config = dict(
    arch='xception',
    model='image embedding model',
    dataset='crops of objects in photos (Visual Genome)',
    train_examples=61751,
    image_size=64,
    crop_scale_min=0.5,
    horizontal_flip=True,
    cutout=0.25,
    targets=['object'],
    num_classes=300,
    embedding_dim=64,
    norm='batchnorm',
    activation='silu',
    depths=[2, 2, 2, 2],
    kernel_size=3,
    stem='deep',
    widths=[128, 224, 384, 672],
    am_softmax_margin=0.3,
    am_softmax_scale=30,
    init='trunc_normal_002',
    residual_init='zero_last',
    optimizer='soap',
    beta2=0.99,
    lr=0.0016,
    beta1=0.9,
    shampoo_beta=0.95,
    eps=1e-08,
    precondition_frequency=25,
    max_precond_dim=512,
    merge_dims=True,
    one_sided=True,
    adamw_lr_other_params=0.0014,
    ema_decay=0.99,
    steps=11200,
    batch_size=512,
    epochs=92.9,
    lr_schedule='constant',
    warmup_steps=2240,
    weight_decay=0.06,
    adamw_weight_decay_other_params=0.01,
)
Rows from block 5, named by matrix and row number. Rows with one number belong to one channel. Each number is 50 + 10 x the weight over its row's rms, rounded and kept within 0 to 99. All counts start at 0.
# convs1: first pointwise conv (model.blocks.5.convs.1.weight, 384x384x1x1), inputs 0-191
# convs3: second pointwise conv (model.blocks.5.convs.3.weight, 384x384x1x1, transposed), outputs 0-191
convs1.104:53 65 48 50 36 58 39 51 56 46 56 43 47 22 55 53 52 32 63 45 47 41 51 59 53 38 48 45 38 52 46 74 47 38 43 51 59 37 35 55 75 61 73 60 46 66 53 79 48 42 33 67 60 32 40 49 49 40 41 39 45 40 26 58 65 44 53 53 43 34 62 39 34 39 47 47 29 61 61 48 47 51 65 66 41 46 34 60 32 53 52 53 47 57 61 43 48 32 56 60 50 44 31 61 37 58 46 45 48 46 54 47 40 53 43 54 50 41 62 55 70 54 42 61 67 41 59 44 53 47 53 57 53 41 56 50 41 49 44 31 43 50 58 41 50 62 35 53 52 39 50 70 53 42 51 42 44 54 36 56 52 42 48 55 36 40 53 61 45 37 42 42 59 52 63 51 51 70 54 28 53 33 21 53 44 37 51 35 52 46 42 48
convs3.104:54 41 47 43 37 55 46 54 62 38 40 52 50 56 40 53 51 55 46 35 29 45 40 55 38 52 37 58 47 60 53 31 54 61 60 33 59 36 50 52 56 60 24 35 41 45 45 75 57 32 50 66 65 65 52 47 50 52 38 38 44 68 46 31 51 68 52 56 47 38 51 52 42 29 68 50 43 64 49 41 52 55 59 43 55 31 48 45 51 60 40 31 57 56 58 50 47 47 53 44 48 49 60 55 58 43 45 47 50 66 51 55 44 55 45 57 59 50 60 52 49 51 75 48 73 46 58 61 20 53 60 44 64 46 58 42 48 45 45 71 45 57 47 65 33 52 52 56 44 47 51 62 39 42 51 40 55 37 36 28 60 63 50 52 57 33 67 33 60 32 63 56 55 66 53 49 50 61 56 31 49 50 33 40 39 46 55 45 63 37 49 78
convs1.105:52 60 56 60 49 59 48 41 52 31 56 60 43 42 50 62 74 48 35 68 23 37 55 46 51 48 51 44 64 60 56 48 56 55 50 50 33 65 45 46 58 75 34 62 59 46 34 49 49 35 44 52 59 50 51 56 46 38 38 41 32 71 49 53 48 31 49 48 31 48 42 61 54 41 54 49 50 54 37 40 40 49 59 52 41 54 46 53 56 53 52 27 58 37 36 47 61 49 48 66 55 62 70 65 43 49 39 46 70 58 58 52 42 44 50 56 48 21 71 51 55 74 65 39 36 50 64 33 55 52 61 39 43 56 48 54 40 57 58 56 41 56 52 62 50 50 26 34 66 51 56 60 51 62 48 52 61 58 43 54 57 62 47 39 41 61 62 47 38 46 55 67 29 40 48 40 49 58 60 45 61 58 49 33 56 54 43 42 53 38 49 49
convs3.105:43 42 46 51 61 70 56 55 54 43 50 61 55 43 33 52 32 40 54 46 43 44 67 35 49 40 51 55 28 62 62 43 50 65 44 69 41 48 51 45 36 59 63 60 55 47 54 38 41 70 61 46 56 43 43 66 52 67 40 43 54 54 57 58 68 52 47 50 43 62 36 48 38 61 49 49 56 71 67 47 44 43 65 32 38 45 52 44 32 50 46 39 43 57 63 51 41 61 55 67 40 48 40 44 54 44 38 56 45 63 54 52 66 67 56 47 68 42 45 68 44 49 46 57 48 46 35 62 59 30 42 43 52 41 56 66 37 42 48 51 44 63 26 48 58 59 46 54 58 58 55 43 63 44 46 51 54 48 54 50 40 57 42 48 36 46 23 48 36 53 38 46 47 67 67 49 48 61 67 45 36 48 44 50 52 39 56 42 68 71 42 48
convs1.106:53 51 53 52 58 47 58 36 42 58 63 52 56 37 58 55 56 43 49 56 55 63 81 59 41 57 53 43 52 46 41 59 60 62 51 54 54 59 68 49 52 53 42 63 49 30 68 49 77 47 43 55 53 66 58 54 62 68 53 59 56 81 49 28 47 40 40 56 51 59 44 36 43 56 73 37 41 50 51 51 38 40 45 40 47 42 54 40 46 42 45 49 47 50 37 38 62 52 61 49 68 57 57 57 78 56 38 66 56 47 38 54 57 44 61 39 39 49 37 56 39 46 65 53 48 32 56 57 67 54 59 51 60 49 56 70 57 69 34 58 52 45 60 55 70 64 73 61 44 29 39 50 43 45 60 51 52 46 42 43 53 57 49 61 43 28 59 34 41 37 52 38 51 53 34 52 52 58 54 61 41 46 54 57 63 41 42 48 87 60 61 29
convs3.106:48 45 42 64 46 51 41 58 38 34 62 59 56 45 45 30 37 41 42 46 46 56 88 54 51 47 47 60 41 39 63 62 52 43 50 41 61 62 66 55 63 47 39 57 41 51 30 54 41 67 59 52 44 48 36 47 45 65 56 32 67 70 43 66 56 50 32 67 56 58 47 48 47 46 55 46 46 39 59 42 49 39 46 42 48 35 61 51 48 45 58 50 46 29 48 37 37 55 38 58 56 50 43 46 51 43 51 63 40 76 58 47 47 59 63 49 50 41 61 70 68 60 57 50 56 61 48 44 37 41 63 45 62 34 54 81 60 45 43 41 43 59 29 67 41 59 39 36 47 44 66 50 49 65 42 41 73 75 53 43 48 69 46 43 48 65 50 60 36 51 55 69 48 42 62 46 47 44 53 43 39 39 40 49 36 59 62 45 31 54 46 37
convs1.107:57 72 52 51 66 53 47 52 49 66 18 44 50 41 52 46 37 57 46 48 39 46 60 42 42 45 30 41 48 28 36 48 29 73 53 59 52 28 61 56 58 54 56 38 34 57 54 63 46 55 44 59 47 44 53 48 47 41 52 52 53 52 57 40 42 44 48 56 50 39 43 52 55 38 41 47 46 50 49 42 39 61 30 44 37 49 43 58 71 42 63 69 50 43 54 58 54 31 52 68 67 45 43 74 52 49 54 38 25 49 58 68 58 28 63 49 52 55 35 48 63 50 54 60 47 50 64 69 46 28 44 41 44 64 50 68 51 39 48 54 53 55 52 50 42 44 35 47 59 41 41 48 43 63 45 44 48 54 49 42 31 44 52 53 38 43 47 48 46 46 46 62 50 47 58 37 61 41 78 32 54 50 33 51 62 44 46 49 50 57 68 48
convs3.107:56 72 36 46 62 56 49 34 49 56 38 47 48 35 38 52 57 64 36 48 52 46 51 47 51 57 45 48 50 74 49 52 63 54 44 67 58 40 50 43 50 53 48 61 31 42 48 26 33 48 46 51 51 44 56 54 60 44 56 49 66 50 46 57 36 54 53 46 64 76 36 46 59 61 43 40 52 64 56 36 44 45 44 48 47 53 38 44 27 58 46 26 57 61 45 52 49 52 48 50 46 38 67 41 47 58 46 46 38 52 46 43 33 48 42 56 51 40 45 50 44 50 66 42 57 76 39 29 50 47 45 54 47 30 48 77 42 49 58 54 53 59 56 64 53 61 45 42 65 62 45 38 41 34 42 35 59 36 56 49 56 41 52 50 36 52 42 49 27 59 46 33 47 51 44 48 41 62 32 57 41 50 65 53 32 60 47 39 43 51 62 49
convs1.108:54 37 36 37 54 76 40 44 56 48 55 42 62 49 46 49 55 22 56 66 50 54 69 36 63 45 40 29 33 53 53 43 59 65 30 41 48 41 56 43 57 62 50 45 55 55 66 52 53 57 33 56 62 66 32 44 67 52 39 56 73 36 58 54 56 53 63 48 51 47 47 45 52 38 41 46 62 52 58 34 45 52 41 49 73 62 57 30 48 57 60 53 34 46 50 30 38 50 55 61 52 67 50 25 64 51 51 56 37 55 48 46 45 49 64 47 43 49 51 49 50 49 57 45 50 66 46 52 41 50 70 68 49 50 59 52 64 47 55 65 79 53 44 55 53 65 53 53 63 47 70 32 48 36 47 47 47 51 52 41 69 28 28 60 67 68 62 49 51 63 59 57 47 55 35 58 48 49 66 55 45 55 39 46 38 54 33 72 59 43 50 35
convs3.108:42 40 41 54 50 45 61 55 59 59 61 57 41 30 47 58 58 21 45 45 50 61 53 47 35 39 54 66 47 36 35 42 33 73 47 46 54 53 61 53 59 58 57 55 47 43 34 43 44 46 51 45 55 27 59 44 42 48 51 56 67 45 45 51 53 66 58 54 31 47 55 61 64 53 48 57 43 59 56 41 46 42 42 62 54 55 65 54 57 48 52 56 44 38 43 59 52 42 46 40 36 38 40 57 47 45 56 57 54 61 49 54 40 51 43 55 58 41 44 76 32 42 40 52 36 51 53 51 33 33 51 30 43 61 48 48 54 53 57 49 35 49 49 53 62 52 54 50 42 37 34 51 53 59 60 44 49 58 62 67 31 73 62 53 53 68 36 60 44 74 56 53 42 50 58 35 40 42 43 56 49 50 50 54 52 36 53 34 57 44 38 61
convs1.109:49 41 56 38 54 45 37 37 43 45 56 56 63 56 37 71 62 38 67 58 44 53 56 48 34 34 52 44 60 53 45 52 71 50 46 42 49 38 60 33 64 64 51 40 63 28 62 61 51 49 41 63 48 77 41 47 53 52 65 37 50 42 33 60 56 52 29 61 44 48 51 64 62 39 40 28 44 46 41 51 48 48 53 66 54 67 36 56 59 35 50 45 53 46 44 34 32 41 56 42 55 48 36 65 50 58 61 55 50 54 48 55 37 45 42 57 30 53 54 54 54 42 42 49 53 53 51 38 41 48 28 33 54 52 64 59 41 60 53 50 62 48 52 61 34 34 61 53 54 61 48 27 60 33 52 45 47 51 68 27 45 46 60 47 52 54 63 48 52 36 42 50 41 76 45 58 28 70 55 36 54 45 54 52 40 51 54 56 53 46 67 45
convs3.109:61 60 46 61 51 58 38 47 29 58 55 40 38 55 43 55 52 47 26 45 57 63 51 60 57 46 44 47 33 46 70 49 30 28 59 43 53 35 51 43 45 33 43 60 46 53 26 65 53 57 45 42 30 44 55 42 53 48 60 57 39 61 59 50 55 49 27 59 53 57 60 57 40 45 50 34 55 46 42 17 64 27 57 64 42 69 43 50 44 56 60 59 53 39 67 48 50 36 54 39 54 50 49 61 55 54 49 52 56 44 65 44 54 41 38 41 56 35 59 51 60 47 40 48 62 41 46 64 42 49 36 47 35 51 70 50 45 37 37 44 53 29 30 52 48 52 59 46 50 36 73 59 53 56 59 66 35 63 41 52 65 63 43 38 61 43 65 28 60 35 47 47 55 53 65 50 51 64 37 37 69 46 50 56 50 83 50 26 52 43 50 41
convs1.110:38 63 46 50 61 46 51 47 59 55 58 58 52 49 65 45 52 60 43 48 59 54 47 54 37 46 48 53 60 52 37 55 57 49 62 46 47 61 57 41 46 43 61 65 33 34 54 47 53 47 40 45 44 51 53 41 53 39 33 51 61 20 42 85 45 45 60 49 46 46 57 54 62 45 83 47 29 47 60 61 37 62 47 00 62 44 65 47 56 54 52 50 51 58 52 62 61 47 28 33 52 46 48 39 50 46 56 43 69 46 27 46 49 31 59 49 33 51 49 50 26 67 43 45 46 53 61 53 47 57 37 42 49 46 51 52 67 62 44 41 59 50 45 65 40 49 61 53 58 46 50 56 53 79 74 47 43 44 49 62 51 48 49 55 47 51 62 44 54 49 54 44 60 50 41 59 51 44 41 48 52 62 34 63 38 37 46 44 46 46 22 45
convs3.110:75 65 52 41 45 42 44 51 45 52 63 27 55 55 67 45 54 47 55 58 44 62 51 45 37 58 40 42 64 47 46 59 60 52 52 55 44 63 30 58 70 59 49 51 45 35 69 64 43 54 51 39 54 57 66 43 58 51 56 60 53 65 55 44 37 49 49 58 39 55 64 60 39 48 25 52 76 51 37 58 43 42 61 48 41 44 39 48 55 65 65 31 55 50 64 44 49 52 65 61 57 71 54 46 57 40 63 40 58 44 64 49 54 41 55 49 70 53 46 52 46 48 57 52 47 58 46 62 55 51 53 42 40 54 42 53 63 58 55 57 68 53 84 58 42 51 57 53 34 41 56 50 46 46 78 57 51 39 38 54 39 47 37 53 52 48 65 49 60 38 68 34 54 46 46 47 53 44 57 36 42 54 55 52 41 44 55 68 44 48 58 41
convs1.111:35 43 44 59 45 55 62 35 55 41 56 48 48 59 53 40 65 28 47 32 39 46 50 52 35 53 24 60 53 38 45 32 51 46 67 69 52 81 70 78 60 64 58 61 51 41 63 44 47 55 40 64 60 41 53 26 49 52 41 66 63 29 61 44 68 30 35 54 52 47 51 62 56 42 54 59 51 62 54 45 60 61 47 54 56 69 54 57 53 54 47 53 39 49 33 48 60 56 51 54 46 43 47 54 47 48 56 54 46 53 56 48 56 64 60 48 40 49 37 65 60 67 60 56 29 39 57 54 43 43 23 55 38 63 58 46 35 61 55 26 63 44 47 44 49 36 54 54 50 49 54 60 57 49 43 55 54 50 55 53 51 56 50 44 38 49 58 53 58 43 57 37 65 49 34 58 53 45 57 54 35 34 30 49 62 50 45 66 57 53 48 45
convs3.111:60 63 46 62 54 41 41 40 64 46 53 44 43 54 44 50 42 53 35 66 59 37 56 55 55 52 56 51 50 45 42 49 61 50 69 75 46 53 42 51 53 51 26 45 51 31 62 50 59 63 48 30 58 49 41 45 46 54 36 40 66 44 53 41 52 67 44 45 43 55 40 57 64 51 45 49 67 45 56 31 49 52 51 54 31 37 53 42 56 54 49 42 41 57 48 38 50 37 42 53 52 50 58 58 78 44 48 46 61 36 39 36 47 42 41 61 54 57 41 49 69 61 36 41 59 31 56 53 42 54 56 41 38 45 62 53 42 44 44 75 34 30 52 36 58 85 29 61 34 52 48 63 53 57 62 60 54 49 51 53 38 50 56 63 53 46 39 59 60 54 52 35 33 52 34 61 48 45 69 46 54 43 43 50 63 67 53 50 45 46 50 50