config.toml
model = "image embedding model"
dataset = "crops of objects in photos (Visual Genome)"
train_examples = 61751
image_size = 64
crop_scale_min = 0.5
horizontal_flip = true
cutout = 0.25
targets = ["object"]
num_classes = 300
embedding_dim = 64
arch = "xception"
norm = "batchnorm"
activation = "silu"
depths = [2, 2, 2, 2]
kernel_size = 3
stem = "deep"
widths = [128, 224, 384, 672]
am_softmax_margin = 0.3
am_softmax_scale = 30
init = "trunc_normal_002"
residual_init = "zero_last"
optimizer = "soap"
beta2 = 0.99
lr = 0.0016
beta1 = 0.9
shampoo_beta = 0.95
eps = 1e-08
precondition_frequency = 25
max_precond_dim = 512
merge_dims = true
one_sided = true
adamw_lr_other_params = 0.0014
ema_decay = 0.99
steps = 11200
batch_size = 512
epochs = 92.9
lr_schedule = "constant"
warmup_steps = 2240
weight_decay = 0.06
adamw_weight_decay_other_params = 0.01
Rows from block 4 of a small image embedding model, named by matrix and row number. Rows with one number belong to one channel. Each number is 500 + 40 x the weight over its row's rms, rounded and kept within 0 to 999. All counts start at 0. Numbers have three digits each. After the name is the row's rms in percent of the matrix's.
After each channel's rows are labels from the 100 images, of 14848, where the channel reaches its highest value: "colour at peak" is the nearest of a few named colours to the mean colour under the peak. Only what is clearly more common there than usual is listed. The data: crops of objects in photos (Visual Genome).
# convs1: first pointwise conv (model.blocks.4.convs.1.weight, 384x224x1x1), inputs 56-111
# convs3: second pointwise conv (model.blocks.4.convs.3.weight, 384x384x1x1, transposed), outputs 55-109

convs1.44 097:427543545546509523506479465524578414503444496405476485533571421422469534640465481488415503511470481548514501609523413556585507525452565550479516493531519475547510509508
convs3.44 103:568483459488473445473571576503448477506419480534537443479445456533512497441539528524567497480576502538531486484455538516469492476557550522441515476472528506476514439
colour at peak: yellow

convs1.124 098:503518464481555536479449498512472494494528482463500451477480381498478402497558493530499553462481521509472430568463492459455510509507588590458403498509465450538505501513
convs3.124 102:561451505511437505451531543555481490529487494479499543540400481518578423510494531497542556493520544520455487503507529481442460460477439534509539526548504514445474530
colour at peak: pink

convs1.370 099:551400535458520486487481514468499453533485437415493586438411372458549481502538611475483531462521541478484534466539535496515502480456475543565466466529520499551487541453
convs3.370 100:509464572480555480514490474445526503554487521528449564490469466524475437567569519559505524477484523535511514480530476560580518493490480494566531605480524543574469459
colour at peak: brown

convs1.204 092:439510463504515518537511493516514493471426480541457479488487593440470526517532532553529578511509482467496517517499476497528504451516503514492457561568529508488490491495
convs3.204 096:486480587453498470491551377453556459484614526607534539448518439583461495500549515447573539503521521517519514566547402500540436437477573470527529531541452504581510544
colour at peak: pink

convs1.18 104:421479495454462407508522477533449552513483507490498530498527464483494490498483478514465543535472627520499471421458553494463571418546530528469547541485479451509555492550
convs3.18 099:514478499535484549550548502525549480460488513421457464461491526467478563521509468513460469529507522504495462471607504489484514505508457558538572504496514510539496464
colour at peak: black

convs1.184 099:533510519420501496596532501518447489528494485424476495530541469457505429494477616491505536503533477525549472582494524555464469556486557477469526526460518494519570512490
convs3.184 102:483548558457444479493502433509532465493439470519465493447525484517569546433476544525456464487509460548469455483480541508518468525541486463563472599506559467473504497
colour at peak: black

convs1.137 103:604454563466551496457497554474487458448501471513507554548501386489506563439511553509353469495469572493505441521489534514513496544519537487497453475480506511439521482472
convs3.137 102:405487471573502500520452576545480514493485466496480446473506464460551491536523447476534541457498480530443561483540490485520445464458461432421560526477474492493516516
colour at peak: orange

convs1.119 095:480483475418555472487534532483540505506413518484492504513452409495544551494478431509451504464517506534437502504463511476509460480518432480527513460547548502459456488539
convs3.119 102:501474504512482528539435499513554542498497449503536525501524460473531492562515443511569554524437481461426514478511423474499468519531494574538523516475537386425534525
colour at peak: grey

convs1.172 100:436534469542493511513528486453509432410508521535497529479502465469420447486479548518504526479521472527505539568533523457545488504500519500464491542525540523546488514463
convs3.172 101:556422470459512489475460482421465440531451475510570534547556409401454491534463527513475541528538478580479454539559487414510390483559439474535472475543485483545501484
colour at peak: blue

convs1.267 095:444549498453530466496459533495497499454500562486540461499542570500511485537527484481496537495485507434558475596423490476525564528531499452533542536464513507439488473391
convs3.267 100:538485489487449449469508472528453466433407468455574498516510491555559521489578509491448496497482517536477543455450546524465500485533559510516464455444457462495451438
colour at peak: cyan

convs1.17 102:500526525436544452532529526484480387500497507460486506451449466461468497491478461562480461484538463500561514473515480447541465531503538425537578477531460430506507490534
convs3.17 101:423497537557585512464602517470541496429508444513516572524473526543503515402509446488517483509494485505536437490553430453544571458526571559537422523603552545480489497
colour at peak: brown

convs1.218 108:493498546480535442487491576479521486509467519497519533462501519480512451533529482489500486499497731465503486473534485409447480558481538571508504412503496463492493465449
convs3.218 094:525450404524481560585492507560508512517562489545509490478559558523519474469582527493482496466511443474488463490441495458527472364537515425518459552434471441451507489
colour at peak: black

convs1.131 111:471503519544491473534530471497498492511563577520494487495522443497450575524523528548479562434502573498508500502517543461471587499439530542461505534465526517509516454509
convs3.131 100:448486499477463459442521465529517465474420591506583514515468504483548551503527514522487555533479513520454493542410519473540543467539598504475533500520523530485475472
colour at peak: red

convs1.71 104:471514496478438578465463507621468479482493439539455458535490470425530569480478433412483427534479477495503548472471470514494506535457458495460520516503569536554487496489
convs3.71 101:446517525511484407470485481497489535487543539419535532554511568539457519558460553520515481444524531512547527453625519473539431435546480512513433560482560487548560561
colour at peak: grey

convs1.185 096:565486491530487534532444509533540517513456500497478533512473485463439417527394472590439481493539568532505491517538403504560500506510564529477436563506493523484511489515
convs3.185 102:544493484474504544531473476470449519484484423507551548456523520504439581456542487493491473484485464488471475436487472564519518490574482469487543488489541482528488487
colour at peak: blue

convs1.334 111:500535521451514523480515476464459452640501533538455522474606472472488486521498458457533548492519498446576498535526476522497544565477514515522503536519517505509510539525
convs3.334 099:531452526515496510571512508518482528514484450455489468468496484509460440443423519442526542463497524456522488511508508533486489508640521494439439499480541482537522474
colour at peak: white

convs1.243 099:514454501515555540494518548496529524541525508481474548518459549434488565489524451474469458504528500503542484458483501485529501517475414468509456496529464540516544508474
convs3.243 101:517472392501484441467485510551472445417478510489521484470429468439465499517478437516494574488477471477501488525507520436456548456473547527540464452539488471483522522
colour at peak: white

convs1.382 096:456556467472444517524482478562505503508501465517486478522495515551568492466477456487518432520500496493516463525453473602607503458409415531515561528470580494523471468456
convs3.382 102:455452569579492465451476445504518439518512572492538511520474506522576445578473517515494543481507532498499536479530406459518466479529459466510478443502530505472492474
colour at peak: grey

convs1.27 109:498549498471535496448452479487397516551404514457453466516544527485534531525553488558474538508528567458577444519541506511504597467466461535453382494501503518534485485475
convs3.27 101:446503583540538533576528515474428449564560503516554485464500477561535563495469510490530466480524549438568536553419511415445563471473497518507514542475502499478509532
colour at peak: orange

convs1.293 099:502564554511546469533502549463509483467511511493537477583525412536518424443552468490445500426490535509448513513401518480524579527420562484523520517596498488517475530534
convs3.293 098:512511496497472421480505531517498468415499438504503474536480641447507490488539517491473472544587509488566477534479491470527470489492499611475529517579611459518457500
colour at peak: brown

convs1.276 097:550499487486510465585549487503539526550451480534506518500455509478477469565580464527478544551451565469472521532558468484476483580519556458472491516462498569551517479561
convs3.276 102:482547488466516475517498548521506466506421518421426526446540448404517527511486452443520471526488573461545543500489545517514502477494465486481556510502555462456573533
colour at peak: orange; red

convs1.8 101:590483427471482463427533496467513504526556527469545535522550520491387500439459524496487438441487476452498518531512505537483518525482503519386505528510526501530474459396
convs3.8 102:516581509456485460491511462531543426581479452510455500480419391551440519542528520455429517467538496444498513534533505552540484501448506516509422525556508433448402524
colour at peak: pink

convs1.102 100:484551531480477444554441441458482504572537505517464516493515501433393517484447465494475534478442519543510521554453449402514491521471493491508495513490485429518573508501
convs3.102 101:462523493441606476420517499511445435480437484517519484510506499500524487481544456581435496579493476533497519501426550535482508562522477461493392523497443483427472499
colour at peak: black

convs1.272 098:443459499529555558453501489513532477498468443460469517502445533436515461522450563540516534539444454438460470413442561553523510464557429480483438546475523471503533508534
convs3.272 102:489473497502532567469430532453491492464527455458499490489489478478472485579518499468517520544476519484481565457455484447512451487494547470516521478484492444465543421
colour at peak: green

convs1.165 092:472559526458505465550478486561494478518434508491564571566496603484510498502483469536471567485470554505497501549543529479591596474502532506468490396485504541477487513509
convs3.165 101:491483474458438507497472466499558462514533462469557538459473503521558487511572533503446458574494494521517486483511515502470570481493416481505502522487518476562516482
colour at peak: black

convs1.5 103:556503438457516547431509466453473523469487497565468471516531482495560543510444527475453515514541563499511561517532506495402536450485450510499586420463494508508589505419
convs3.5 102:470530498509475446458458522475456517532565481499508439534506496534536532548474574460492528513508401504550434475479521488506467473516507466471484573562487532555455440
colour at peak: brown

convs1.303 099:515516482590575542506562573520549470462379425551496453544525539472548502479503478564527512489499526481432565507493537465517462562529542463512483612428532428501507460452
convs3.303 102:500448530458504536466553548527586533487514514469521489569492524491501464467513405476465505563499524542567513565449567491460560518494556468485472547523545520483513466
colour at peak: green

convs1.290 104:478532581487583526512546500438534498470454542429504456564530450489508556541528471463500478473555550457472542470498488537536560513530521504496520505448454503497480512456
convs3.290 101:529505480517504502388489511505507542551434503552520552486492440500502479517510478462415471487555537435480525462481524484438567532539517547539554517433481479472533459
colour at peak: red

convs1.154 099:376526454442529465487441523501519538506501475496532504477413493488547515478511486518495539542485516557483457541499463508482520531485443451560438440504545499446562521487
convs3.154 103:459450466505503512580490504513588545556538494514505519464539470480484462510509454473481550482524501556447503439450496473445463434452511450499511514510537511505558497
colour at peak: black

convs1.51 102:425488509489561377545457444462605493521506485489527507437502512472490519501456538506507479517516584506523513502588555495441494474512487476520569497499503440487492479427
convs3.51 100:558612507543508515564587553475557495446605531499475509481480446493483536478480432546538564551495546478470510548447491499505492511509462444513453510502476526507563445
colour at peak: brown

convs1.21 101:517521471553535498543490512466537483506452509538519495462447451519466495449483437541542540490489467475472499482477545536551532515528503527544517498500533540503474487466
convs3.21 101:540548489474447421539468484515409467486467495553554480530448543437521543563524551524493498530488464513487511437543483471484453497477490416419558433482436516503462511
colour at peak: blue

convs1.179 099:508497500433467506517468472471503511535490533563481455499481609503536500489480500538461503523549464557501525555463537491470531391460538500528461560527603483436558476517
convs3.179 101:547550532506512522519441434490517546474462437489456451477509540537536523513497577433504416540479524475501498503494433492486484517485519496512474468476461454490427502
colour at peak: blue

convs1.281 103:470492559506526481451503401429506417462503515551446445561538518415537493497488524533507455415503484482467553461538459559539583438482532535460448484533521472474508525501
convs3.281 103:517386490491471455500490576470509505509506493416456463576507480464435448526470554543516540570437498501493517596488527516451483482497472535499545470512498534525509530
colour at peak: blue

convs1.186 106:443543453501495434493510527480424509499566479537580548539474477481481494494506531527451443502533529484511406513470562463471509513502519498495440508500489459484488438405
convs3.186 098:506572378494461525494525487560440481499435476573511451483492484482467522542511481426452402511530590445496495487506481501472477480522524462517481535540541534499509522
colour at peak: brown

convs1.107 102:532430473521491460478494493528539445547522504474553484527489427479529472646473493419473482491498471503518505608544506526565489476487538490448424524475547551519476501500
convs3.107 103:561495530541505494543573505416432492511470502522458487486467497494454512491510518521509465518610493454561551482497509490544438481494572502501501493505484512453543562
colour at peak: white

convs1.371 103:536498457515591502529505490531479491572509518541527526466556484415448476476429463546567518497484527458458469556597457448471477545474432574389517443518522426484536499582
convs3.371 102:548511544489538453490500514415534457537531476470464529536520554420551442489540502548483569510505507454497468508534485434525473466488498553510452510497500504539503538
colour at peak: green

convs1.170 097:403433533458545583534494442512443570467484512488487580494477444530523404431501473521516516505470534452453509482495529545391569457511553508513511503501429501490495504514
convs3.170 103:485498493494457464591457514496474441584536439457499499390501463530548515554509508450492567582504440449466477424476510542503481478506455540554496520446496477512516504
colour at peak: black